Weights of a small encoder-decoder audio transcriber: decoder width 384, 5100 steps.
Rows from block 6 of the text decoder of a small encoder-decoder audio transcriber, named by matrix and row number. Rows with one number belong to one neuron. Each number is 128 + 24 x the weight over its row's rms, rounded and kept within 0 to 255. All counts start at 0. After the name is the row's rms in percent of the matrix's.
After each neuron's rows are labels from the 100 texts, of 14976, where the neuron reaches its highest value: "tokens" is the input token at the peak. Only what is clearly more common there than usual is listed. The data: read English sentences (LibriTTS-R).
# fc1: MLP up (decoder.blocks.6.mlp.fc1.weight, 768x384), inputs 0-95
# fc2: MLP down (decoder.blocks.6.mlp.fc2.weight, 384x768, transposed), outputs 0-95

fc1.394 093 [139 130 111 142 136 100 153 137  70 106 123 114 134 126 101 136 113 138 128 114 101 161 142 109 173 116 109 131 107 129 152 116 119 132 152 147 137 132 123 122 104 171 165 120 142 149 154 164 120 106 123 168 141 116 150 143 133 135 168 105 130 165 130 124  90 154 135 100 137 120 105 124 104 136 116 157 138 151 124 128  96 102  76 142  73 124 143 135 131 120 105 138 104  93 128 146]
fc2.394 101 [ 94 139  95 118 122 132 118 142 126 139 129  86 128  93 153 115 120  79 131  99 179 127 144 128 107 164 112 147 122 167 158 131 137 128 146 138 125 133 150 153 122 144 132 107 128 121 103 145 166 161 137 120 185 135 132 165  95 162  78 153 141  74  97 130 111 115 141  93 111 119 130 157 140 110 113 139 117 139  75 116 138 170 165 122 150 105 132 146 122 139 129 142 112 150 131  85]
tokens: "h"; "f"; "c"

fc1.399 094 [143 162 114  97 122 122 113  72 168 166 106 139 117 162  90 115 136 101 119 125 113 130  94 161 125 131  89 116 130 182 115 112  91 124 126 112 165 162 116 164 108 138 152 101 102 118  94 126  90 126 156 162 124 133 138 127 130 122 124 147 116 133 119 147 154 107 148 120 127 186 207 156 165 129  94 158 150 118 137  77 140 106 148 131 108 135 155 139 131  76  92 162 113 141 176 131]
fc2.399 092 [118  86 139 113 148 129 155 178 137 146 130  97 131 136 113 110 175 138 123 143 187 101 132  93 161 140 174 116 153 114 166 158 144 116 149 116 136 113 168  65 107 139 160 136 166 165 117 146  96 122 113 157 129 103 124 118 128 105 163 130 126 143 101  96 125 117 152 103 118 134 128 134 117 136 152 112 101 146  95 135 120 161 133 118 122 121 110 107 116  83  99 125 110 116  89 128]
tokens: "h"; "y"

fc1.499 095 [179 131 115  92 176 134  83 111 151 127 137 117 157 143 143  97 106 139 132 119 111 135  98 152 130 132 127 186 132  98 123  91 119 161  82 117 158 100 108 112  89 127 102 129  84 147 130  89 135 104 118 153 102 177 100 126 153 118 122 176 100 110 111  96 154 118 118  82 147 111 104 123  99 100 112 103 100 141 140 102 149 107 163 167 137 129 134 152 137 144  87 135 139 122 126 107]
fc2.499 090 [139  98  96 139 131 110 102 113 149 155 123 138 128 136 125 103 127 114 140 109 122 103 105 139 169 129 147 122 155 132 140 128 151  82 144 179  89 166 130 146 143 175 121 138 111 132  80 155 148 130 108 108 166  72 155 129 131 113 108 140 141 135  85 136 135 104 136 173 144 101 145 143 114 163 112 179 110 156 127 158 161  87 105 120 130 148 108 135 100  88 125 163 129 109 106 196]
tokens: "n"; "s"; "<end>"; "m"

fc1.434 096 [116 119 144 121  88 145 133 132 124 101  94 141 178 139 126 111 152 127 149 127  96 114 153 154 127 114 132  89  89 170 105 147 117 102 198 120 126 117 137 173 105 115 100 136 111  84 112 161 153 139 171 123 141 170 169 181 107 115 158 124 130 113 153 166 165  77 200 162 152 143 134 116 120 128 117 113 151 154 159 153 164  85 144 138 150 113 165 106 115 115 108 124 195 165 144 143]
fc2.434 105 [135  97 131 116 172 139 158  96 134 121 137 169 122 113 119 138 141 132 143 122 135 129 134 185 140 131 139 101 130 103 147 133 105 117 131 106  95 161 125 138  91 144 152 149 104  97 110  76 146 131 105 171 127 150 143 130 115 140 152  86 133 130  79 133  99 135 147 107 127 167 152 126 140  27 132  99 108 109  96 142 122 159  94 125 160 176 111 153 141 125  94 124  76 147  98 131]
tokens: "n"

fc1.121 101 [157 120 161 126 130 135 127 143 132 104 141 123 133  67 154 150 106 113 146 147 148 111  99 138 151 131  97 143 141  94 145 127 159 136 162 110 121 116 173 148 142 117 140 122 124 150 113 155 107 151  81 120  95 121 153 101 136 127  97 115 146 211 160 120 166 105 169 164  95 133 144 125  94 177 109 118 107 185 114 123 171 151 128 128 126 148 145 120 107 137 136 147 131 106 125 138]
fc2.121 107 [130  83 115 127 136 118 147  94 131 125 128 115 130 140 117 125 152 129 124 119  94 112 161 157 139 109 112 105 150 124 120 160 109  53 126 113 114 148  90 186 131 138 155 154 145 124 123 121 178 145 174 134 119 119  79 110 132 133 154 178 101 132 121 121 132 126 101  78 126 172  99 156  91 128 105 121 133 157 102 159  82 148 144 102 106 106 130 148 108 134  72 131 120 120 104 112]
tokens: "r"; "s"

fc1.196 100 [150 126 158 136 134  79 171 152 148 158  93 152 158 138 146 120  74  87 121  86 141  96 138 191 160 170 129 125 136 142 114 121  93 112 157 152 127 134 144 134 132  97 141  93 106 162 110  97 132 120 142 132 128 102 122 154 134 134 131 160 182 154  83 165 161 113 131 110 103 111  72  73 121 126  91 116 118 139 130 171 135  82  87 174 136 157 132 106 108  89  88 109 120 155  95 117]
fc2.196 099 [113 101 114 113 127 114 132 126  93 126 100 128 159 131 106 154 121 132 160 164 123 143 103 104 129  87 157 167 150 132 127 126 115 132 146 135 118 112  85 130 123 138 137 139 148 140 145 138 143 122 145 122  93 149  86  93 111 158 127 142 134  90 152 101 124 115 150 136 104 121 156 141 130 121 168 120  86 125 146 128 133  88 144 114 105 114  93 131 139 119 139 107 157 132 147 123]
tokens: "h"; "s"

fc1.725 094 [144 116  99 149 131 155 107 114 187 123 150 134 148 155 127 117 108 157  81 140 178 118 163 144 111 173 121 108 163 133 138 132 141 126 127 112 140 110 133 101 107 110 110 132 116 137 142 122  80 120 110  78 139 154 136 127  97 138 126 170 142 104 118 111 115 131 159 100 126 135 109 163 127 119 143 153 125 148 107 113 139  98 166 112 121 100 133 115 133 139 154 110 121 100 151 153]
fc2.725 095 [116 186 158 119 136  91 159 144 134 104  77 148 101 110 121 131 135 126 134  94 110 130 101 120 124  86 125 132 159 158 117 155 126 111  98 126 108 119 107 122 137 106 149  97 114 167 141 141 137 152 144  91 143 143 120 131 115 108 133  48 133 154 146 149 121 107 101 115 144 134 178 126 115 141 138 121 128  81 144 129 103 143 117 147 115 131  89 109 145 115 177 194 123 105 143 111]
tokens: "r"; "k"

fc1.328 094 [129 130 124 164  93 132 117 119 107  87 157 138  98 108 180 118 177 149 131 120 136 133 125  79 146 178 100  83 128 112 103 111 102 113 164  79 101 115 170 103 156 130 151 190 138 114 133 112 139 167 114 118 112  89 158 133 156 131 160 109 136 153 127  99 168 107 102 118 147 158  82 150 108 128 164 155 166 162 103 128  99  70 145 139  86  76 148 144 106 106 123 143 171 116 158 162]
fc2.328 094 [147 116 110 121 117 137 137 143 140 143 124 172 143 135 132  90  76  91 135  83  90 121 157 163 123  90 101 111 150 165 128  92 143 123 167 146 121 146 114 129 130 123 116 141 112 126 168 124 124 101 196 126 133 151 133 161  70 153 154 136 159 127 154 133 117 139 135 152  91 132 126 143 154 149  82  63 152 154 129 148 146 163 171 106 123 115  95 108 159 151 155 107 117 147 128 109]
tokens: "n"; "c"; "m"

fc1.158 103 [134 177 104 171 131 165 114 139 115 121  94 147 130 166 105 117 156 167 101 158 125 147 126 135 151 100 148 103 124 114 124 158  85 133 157 143 107 110 152 128 172 128 157 106 124 163 135 130 137 128 125 119 126 121 143 134 140 151 154  85 149 106 104 131 113  79 145 100 103 116 118 122 118 140 147  78 154 112 125 163  78 137 108  78 121 126 146 133 112 137 127 109 166 131  92 157]
fc2.158 108 [ 73 150 156 173 154 135 131 140 105 114 169  89 106 135 135 143 106 148 144 103 108  70 141  96 159 184  85 166 135 114 155 149 151 111  79 132 170 110 111 129 164 153 104 128 144 135 128 127 133 153 132 160 183 153 106 109 131 166 117 126 106 119 142 112 195 121 131 142 111 169 126 136 135 110  95 161 149 133 139 152 107 134 183 138 151 157 120 127 106 152 118  81 125 142 114 109]
tokens: "h"; "i"

fc1.447 107 [114 104 129 132 120 124 110 155 101 111 150 141 113 132  79 117  98 160 113 130 110 146 129 141 112 155 179 101 125 102 120 122 106 129 155  88 137 123  90  84  89 106 124 137 157 154 121  99 137 141 177  99 149 135 120  95 116  78 154 116 103  88 179 142 142 121 194 143 145 121 109 135 147 147 140 138  93 120 117 175 131 127 117 165 142 118  82 129 118 124 121 116 151 143 143 115]
fc2.447 104 [134 119 138  98 109 149 143 169 140  99 121 130 138 131 121 139 180  89 114 100 133  57 140 141 124 129 143 131 114 131 166 116 157 116 150 124 153 119 116 177 166 114 128 153 101 140 121  96 138 131  88 139  94 148 104 122 171 133 119 131 145 176 129 149 107 119  79 147 103  82 103 134  84 124 110 116  88 161 116 142 148 160 141 115 125 154  90 156 168 106 122 147 157 107 136 136]
tokens: "n"; "r"; "a"

fc1.665 113 [169 150 120 109 140 121  99 162  83 112 148 104 113 118 114 110 129 115 126 169 119  83 117 183 117 103 116 128 138 105 130 116 116 109  90 113 107 134 109 132 157 147 102 147 137 148 160 159 121 109 163 102 124 180 144 143  93 123 113 147 137  92  96 162  77 162 147 101 133  90 149 156  98 125 148 123 139  88 124 139 129 153 130 135 158 103 171  72 127 162 172 166 128 118 150 166]
fc2.665 109 [143 122 114 149 131 151 174 107 116  92 130 137  98 116 138 112 114 136 110  95 133 124 134 112  92 124 144 120 116 121  84 155 133 150 143 101  86 134  87 145 122 132 129 136 121 152 120 139 163 165 160 159  90 121 130 139 101 141 131 131  96 147 105 103 116 141 112  96  92 159  79 154 101 127 127 127 176 130  95 151 122 101 119 118 113 123 130 129 141 111 123 166 105 103 101 104]
tokens: "r"; "t"; "p"

fc1.324 105 [184 123 142 117 144 158 173 104 142 147 140  84 107 123 138  91 107 165 156  97 119 106 137 113 143 146 137  85 121 117  99 133 125 112 110 141  95 163 155 124 110  97  73 159 152  89 100 117 118 122 165 139  78 177 161 149 123  96 107 108 164 128  89 157 116 184 128 109 104 119 101 134  84 159 161 122 101 133  99 142 101 114 113 128 157 140 109 134 120 153  96 124 142  88 109 140]
fc2.324 104 [109 155 165 123 161 136  99 125 128  87 118 107 126 114 116 103 141 113 140 133 158 145 148 118  97 135 123 127 122 174 153 142 121 144 134 142 158 113 151 117 146 128 178 118 157 167 105 117 178 119 155  99 138 124 144 148 119 146 180 115  74 138 169 163 145  65 118 122 114 144 139 155 129  74 119 161 124 151 111 158 158 130 138  97  92 114 138 112 102  77 130 161 133 137 101 154]
tokens: "b"; "m"; "t"; "s"

fc1.561 092 [104 145 142 174 101 115 114  97 163 124 124 129 174  98 152 117 112 114 135 135 103  89 163 155 105 141  93 121 125 141 142 170 141 106 109 153 122 132  91 102 141 102 116  97 121 127 100 127 139 118 133 137 100 128 136 119 143 128 110 145 136 100 118  83 162 130 110 152 135 183 100 130 125 138 146 110 101 137 141 134 131 116 112 129 137 142  64 154 114 149 171  93 122 157 117 102]
fc2.561 088 [180 124 144 125 134 110  96 147  76 148 160  90  94  97  74 144 145 155 155 136 158 112 120 130 139 104 162 157 125 135 156 142  96 140 155 123 124 105 152 126 156 149 144 166 120 142  97 123 131 178  89 138 151 148  89 112 125 108 104 133 115 134 115 123 129 117 148  90 132  81 159 131 143 103 139 128 139 137 100 141 114 146 141 100 114  92 108 137 107 105  94 101 143 121 156 107]
tokens: "r"; "u"

fc1.293 106 [105 144 169 121 162 135 120 119 146 133 116 111 128 137 114 134 131 128 106 133 161 143 106 126 144 118 134 131 132 128 135 133 159 135 126 118 116 160 115 157  79  75 133 100 172 147 115 138  85 165 163 136 119 104 150 138  60 127 157  99 138 134 102 181 121 117 136 111 119 139 132 172 113 135 138 118 130 142 134 169 103 117 123 157 101 117  94 154  91 124 132 117 128 151 121 150]
fc2.293 108 [171 177 136 135 116 114 170 134 102 138 140  90 122  66 142 121 116  72 183 113 132 139 163 105 122 118 146 121 114 107 112 162 107 131 135 157 137 120 136 124 121  98  65 135  87 111 126 133 137 105 109 110 129  88 106  88 110 122 167 142  90 134 106 123 126  96 140 112 140 133 103 107 146 118 161 113 138 129 122 140 122  80 165 161  96 143  91 116 159 142 179 112 118 148  96 150]
tokens: "h"; "a"; "n"; "u"

fc1.449 100 [154 120 134 153  83 122 115 131  97 105 169 110 147 116 164 145 161 136 115 158 146 157 105 145 175 127 119  98 120 134 111 108  90 104 136 118 107 139 160  93 142 137 188 132 128 106 153 148 110 141 143 155 103 111  97 134 114 105 183 145  66 154 118 109 173 136 177 111 108 148 125  76 102 112 128 143 123  88 103  97 108 117 150 140 105 139 148  98 108 127 151 124 153 138 152 130]
fc2.449 096 [184 133 131 153 111 106 177 153 142 126  95 133 119 115 153 147  96  83 183 110 108 104 189 185 153 135  89 130 170 121 192 142 129 130  97 155 107 164 109 142  95 165 130  81 152 128 159 119 120 135 135 118 140 139 106 125 116 136 126 139 140 179 157 104 112 105 137 106 134 110 129 134 155 160 116  76  96 159 157  84 123 101 109 112 134 126 141 123 106 158 153 119 142  87  99 100]
tokens: "h"; "o"; "u"