Weights of a small encoder-decoder audio transcriber: decoder norm rmsnorm, 5100 steps.
Rows from block 9 of the audio encoder of a small encoder-decoder audio transcriber, named by matrix and row number. Each number is 128 + 32 x the weight over its row's rms, rounded and kept within 0 to 255. All counts start at 0. Numbers have three digits each. After the name is the row's rms in percent of the matrix's.
After each channel's rows are labels from the 100 clips, of 14976, where the channel reaches its highest value: "strongest on" is what is common among them; "loudest band" is the band of the loudest frequency at the time of the peak. Only what is clearly more common there than usual is listed. The data: read English sentences (LibriTTS-R). In brackets: how many of the 100.
# conv: pointwise conv (encoder.blocks.9.conv.weight, 384x384x1), inputs 0-191

conv.165 102:119107165131123164122164139184103133167120115107128117169119058136116120097147165135199135072113150143104128112100168130121086156120222121110162129123140071120105095129152150106163107108093201102093147070075152136091168124094082141102202073123106130143170078150152143096129081082146151123121136166126125100110143140175128124160109150158142079131088141123102064139134155072127175147154192157117068099119106090118134154114164089121112082097103130054151065103151117115140183128135172193066091141138087167030147083138108172198102090101112094125115159124147170086092163076084162125
strongest on: the word "for" (41)
loudest band: 250 to 500 Hz (34)

conv.124 102:105124120166090153112153135163171080167104107122143159089109055128122095133112156084144186095113092143179144056098165167154149126080056151180083161135094130126171109155117152115148170105131090171127167187122136119193128101150104152137094101076150078126143153135131167130106078105122109163130055142158146093085099103135125120160174126123154118176188121151152100138126107147152122154125075160169145149104128080075060102120154138122162118195212064155089122149091100095148065108126130165075137102106104155149142118108221156151118099171181158151172188103132118140145095114164110111
strongest on: voice: female (80)
loudest band: 500 to 1000 Hz (34)

conv.187 101:138162148154119153116105159086149109152104139100096148118148115127080162101173210100090149118076076195112083125113153109134061086135134162156104176133168181129148127154136165081082160118155145120139109126122113103110120093137149137141116172077108130151158140111102104091093073130104127153146160147093155085160109145088152139150135131144093167159127067092118185172126055129174152101144142057174123197161071105185095151128100171055187147169141130132155098110090164152105099166113136138160104138148134124148115069138084104105134176143172131127148179154124129103063094105132107171
strongest on: the word "was" (44)
loudest band: 250 to 500 Hz (38)

conv.254 102:126118166129147165128080075137158131180111164160121082174049164085172133094115091152156084156170098100120124094177167160132138122082154099146125100138164053154117095118143093084101180126095169134132072092147165131166135119097115139113103087151108151161147113144079122104160111114132100121130127210194131173100125102144223152162058137158108151150119128192146155108184141121065130103094093138149122101159110133115106118128044144182146126133112094084182156175153116130109168153182149178080162090088087140089157154182080181143067128128169123087114132125030176096097101099159109154
strongest on: the word "the" (76); the word "with" (31)
loudest band: 250 to 500 Hz (35)

conv.283 096:120180081192115118122124123083096135132162132102112110146149099085125146136158127162133147123170142149140150041196141059106185120098134133092083124147112114122122188136086184147143183096183166167089203116152096065148160126114085069132091103107049130122093114069123171097122086084116112096139162165184158104142151094180145098167119053119135143101089141164133113142155143153173182130145193127119115094157170162132129141203138156127083133133171147131144144113121167117155176158076167158113068103102185131127147091088142119095207135143122148164197106122126130163153126106159184089
strongest on: the word "see" (26)
loudest band: 4000 to 8000 Hz (54)

conv.108 101:150215120126156140096111127119096121063159131077140121158089133058096151117131091163066108083184169055113123142148106135104120131067164098082162111158128147078131114157149116136099093156154146172146133146175073147204138078079152119094108126132125132078130120108153100113153140127152136115121145133150183100132073091135137127037111083127133149136173170123124159168115101192194178097069068146105166141103107130112154153101133139157076131139144152116052093088120170158097168102157205114133158148105117125161082107129123127151171106157096140138156135086141105219175133112089131098
strongest on: the word "be" (36)
loudest band: 250 to 500 Hz (43)

conv.98 099:136123160172160169183133182131131104080176149153180192115096122175070162162069129132123150202101135085120115088168071106141159159101113145121092107183111064196142161156143173138153151151133098138106121087093144141142148164138104125156109065089121097091091090102095127091104110096095157172168123161160148190140097108106116067073104107114139147116128123158102146113175156086071150115109090129116132118117118210086129127176142095153082125140114177086098165148121111172167087144116127087136145156118127162141127136052097003165108154114204142120133168169103137076062130118084130139
strongest on: the word "not" (47)
loudest band: 500 to 1000 Hz (31)

conv.70 096:104177075187110142138103107139108137101140141136202098136095122117147147152118159138143136129173121170060119057196086110186080135116135096086104133129132051043105115050095157093153122144186114150113150202076132100133139120125164060119121099097141126120112149106148122078139096176152101127066136116126078141119111138174161106158184127090179106096189066122134152149119100115139056157132131162091148114142118126083095113076137142132220183050128142132130095123108154113170137112128149136097087164111085080122136113042140066140190160119124142129080144175055153138112091122094110163
strongest on: the word "too" (35)
loudest band: 250 to 500 Hz (32)

conv.29 097:155147117115182084141152162175189141162112078191162110136075145133171121124130129149113105171133126118099087120195118118166159153188127153160095079169126169135213178137179100139188148114065126149109140139074115117129127156158109065135121098129128182149108128087137137152148128080110090129107139167155071113144142110109085135130111153103151096218120104162123102127176172119130165106109106165049165172118128163116099106138096141125125133128110100092104140132076143088133114113109123138116202121168154162118166096149167202119134091155073126081168140118123185124145053123144136188
strongest on: the word "with" (36)
loudest band: 250 to 500 Hz (34)

conv.251 103:138135140061130167125094135085126112084107127062092126086157181145114170126096087124156158056167116123158116182097073149167146102113107126152225119094136138127160115115110145139134146136171136154147116083129114156086194171095112099129117087102142150132118127073115163097164158110137141101113091146179112115133141149071158085138140160168082155100085105152133030092163156097169082102155163101156147082070179182141123159098093141186156164141134108149106132128139029137172072102199125168115162095099145157201215164127145092121083108144126139151139100110145116123096149136168099112
strongest on: the word "my" (30)
loudest band: 500 to 1000 Hz (26)

conv.18 099:168125094125112128141070174104136075087082117113153115091142125105105140147156131058116186130095151118099115107150159075160105159143113131137112164153100086163170150171054101069094141153161145131118117145154109093106101126179142255102109102160145128089130165200037090127126168118111085096090120166135149113122143140133161163130076173131075097166093100150116154140184082086129138135080131113168149172194174130170146148148080110119093084126103100159101091114155153135164104113116141182176170110152161122115141069162140077125097089161123147161102100155101124149139133065157103106
strongest on: voice: female (79); the word "was" (35)
loudest band: 500 to 1000 Hz (48)

conv.66 100:089113130130122170064125115108172079149134152141103112144173159120112155136141082160129107109134137131135081122171115167098079128107045038127135168110052096134120143141164152166092093126112123116050135140124134099177131166100185097096173141155129162201162151090118132148074188104154154180117083148121143134189133123164082127112081104164096117099126118145126108144125130125161159143091093123179133098111053143117138116122130162099117184085103129049159141098025159110134188075145091144169161133099158083092132123170126106129113174179163128094131075122073109117109112175111102102
strongest on: the word "just" (33)
loudest band: 4000 to 8000 Hz (55)

conv.315 105:089090143156175115093087190099138074159141152161092109179146111183117101142123155198216129153150135230124086182185145102105096102111083128168163104119186128132112195149065159105151157132082108150135090133119150088086124181077116173180150075120071122089136103124223099104092099186094116180093084156055149109130127095166104143122124089139114074124136127160070163174093148162153108137122204138097135142148070131074119167137193137125101121097146129170142131099146108113059089117175108132119108122148169150122156111085119036163151097115161147155156147136128173122125126168127107157
strongest on: the word "not" (26)
loudest band: 500 to 1000 Hz (48)

conv.231 099:134084075120113108114093102081142176166094122155123180159122125125112144131122126144108025078186108124051167138142143093179125152132139118078191184142113137143065149122176121159128087215157115123084145149121157102088163117094135090193119132109125137149176103129113115091092132160119167133123097223154147089080141114038114102132065159131143167149128120136062092100122152145138137130109175086163084058135131184107075138127104131140106103107112120123122143171171141125106107094055174125105082147117125094115119128111155166161118118121135130084112123106083124111112118138124091133
strongest on: the word "she" (32)
loudest band: 2000 to 4000 Hz (49)

conv.369 098:111149139179168142122165124125125146115149075110071141116109159121106101166124129080149120131102131075116084103116062098107068131074099189181097119131109149132149100116156122141104145090124155095109110114115168067132137079109124129134109130106141168133141160120162111083179144240079087146129106106100071139139166151152134127116101103130123073181141135126070104118140154127091114074140144132159090131045181050084119117103161173113127190123091108157126140082087178109163228154141115160072169162151144160153108118145117100144153147126171130123129099116108103150097103097120050077
strongest on: the word "mr" (28)
loudest band: 2000 to 4000 Hz (25)

conv.332 101:123095120169136116143104141082044149147113116119133082123111056114123049160138087107148117120122145110098151129108074139155098109136153143145135148181136160095132135113126104160119133090118130082114129132054077126148167161147127176094101129110163160136097182113142094108105109084168103120137147170132127120109101163134095131137186077101027108159130092118069094129131107152115071098118137130130130164089051099116148105105127115128091145141108040115135113160091132043167092049143119135110125052180114090096108103154078151059068139092112096160094133148112083153108130125137144098
strongest on: the word "for" (29)
loudest band: 250 to 500 Hz (39)

conv.156 095:161116127141112133176189109160067101175116065128146206140131147132158159114125114117108124142088122088170131119171114110173124043079129141223160135128147137161104121076119115119136152127178115129157139122173108129058090111112166145199090133141170123074162100085117067167093117105118103102077119141120104181116127132141078103180214163095148197191115094109131119102152122144181137116162177107147145085124151094158093110136137135161114099153153164174120122141105040083129085128108124151106141116110152109127106110145083153185122131119118107106131127169114201075197114143083115124
strongest on: the word "be" (29)
loudest band: 250 to 500 Hz (35)

conv.238 101:073145124104092182100127136190124149129161108064124137080075154106095142073088119122046114090131223116122121118124138055134153163173200161160177137184130040119113114141095102143142178131139154144161114136158136108148114099091144138128118088118140125146131074094107108115150114102142166195150088069157092150085159199113095110137143175189148158085112139106135122123109133097144185077111137138135148181093086135195066132099153175109085137114128136189140136115114103150058175134169133108095172070202085078086117159110112102144128171144155123136140111112192103156114129073192155145
strongest on: the word "the" (76)
loudest band: 4000 to 8000 Hz (43)

conv.59 096:097123134149136154110108145085113224182107146177098170148153170200135110147169188133137146149147152184090100085099169121105088124090140134162109094094105120092115110178119153088108152124109146143127157173126126146087185119105077111090072087017171131135088135112122174155098126077197108128121129108146142119093120148121110105122124085108083162123202132034140154138117184087194156121142120111124121103177077164128179159106097175133159144105121109128109129163108075125136188172136152151109109099103164124131089055085080124107140111121147171120138119133081102153106133107172077100
strongest on: the word "was" (57); the word "he" (46); the word "she" (26)
loudest band: 250 to 500 Hz (54)

conv.6 094:078095097113148190094082100104102124097119114153188112104113151141122087080133129089146147064113100104112129115143112193095163096147104098091139142103093082113200149087130180120191100143102046064165128168126127147168126142079130106137115175131155135066109178114136133103136103089044087105125141098116148138119140085055149122116089116108089120129187117125153176135118103090104141129082128174138062175080102161102192062131140122159154110101115094174095121092130107116079111103099114161139109143170134106143103136117166046149111122115092132142147089080132140148164140160202170141
strongest on: the word "with" (50)
loudest band: 250 to 500 Hz (31)

conv.94 091:096117166133115169132168150085103138148102096091178067153074152105080165169138178129067167147063149196070120066105145150083088112116156127083123106171155061177102095135083155144069145132124146073160060140200124140124138096141145162145146099092177130089161109168124075104137108115118144138122160110115110045093165077088137059107129146177128180128115185117167144094112101142107187099122078079105165135062137114116136132125091120114091086091115126157164158169150099091181133133077179167191076123172181123062162114084081120101122101145100068079137107133181143112141085151135104129
strongest on: the word "the" (87)
loudest band: 250 to 500 Hz (56)

conv.179 098:134073134148114101200057136112090130131066115091151163041193134141135107148146122068128117091110147148140086132104115157107070122104134146127109122171111133163102104153116162140095099068129158145067122151073132155130204163121150077161105119139085182067096104113068106137153099135115112101080108105106115127120115160183054101158180160109093078162150102151075110084132065136165107175135138122099176154156193180082126147102107095124139132113119102088119121155120128112116105147135133174105117138135166120138142137138155135128195152131137182133125130202049118056115191083173148117
strongest on: the word "his" (29)
loudest band: 250 to 500 Hz (49)

conv.12 098:118158081178157151178165081136099140139122126134101148123087109196152050135145149111082109114120144066123123163139166111165104143154111105103095163104105123134138141111091152156132150130069173164142063099147129133145166187125099139136098097176124145063181149172173160165156116127097139147115147152102140092090127091138138162067089131099146162121037164118115207204144113108124090115112100102162167110148151102119119103108140144170154145109132141138147123167138138068164056205172168222112109139110152105131102159141170149132124166142094161136101158127163087164137127116077118089
strongest on: the word "if" (42)
loudest band: 250 to 500 Hz (36)

conv.62 103:148132156129162104133126187143089155126122133157118090144098104137115133075120117139109182125117102074150120147116108075172079105206148142154125137139111128158106178155081090139169078094131108188099134150151136130128218086133073141125207152129092115090097108138072209147078090170145098152069110147126160073091134168162093100139124111113079147166149152106109155148133104134118131083131142153165101083113124160129084128134132141125144104183088135167127191104137155140155145149097093131158150090165101136134104105106128105077100165104094142072122127099115062133083176215157105082
strongest on: the word "his" (26)
loudest band: 250 to 500 Hz (31)

conv.143 092:089126107192139130169056147201119112115126164077166109157110100173124077144118149175113166041165136117087108146183087154099082161104106110138098126131150140111124135139076112147121119095059166136124153091143133128162124099154151100091069141113173158100059160140097088165100114158065098176082075154103112145192096144077099127166160159149122144182149161124104119136157141101059119114106103146164120166066086132059187073145158170090113117094111145074121098166146106146112132093140107106152116130159095110138126159153140091149095159119067184157138165048143139154106146130136108134
strongest on: the word "little" (41)
loudest band: 250 to 500 Hz (51)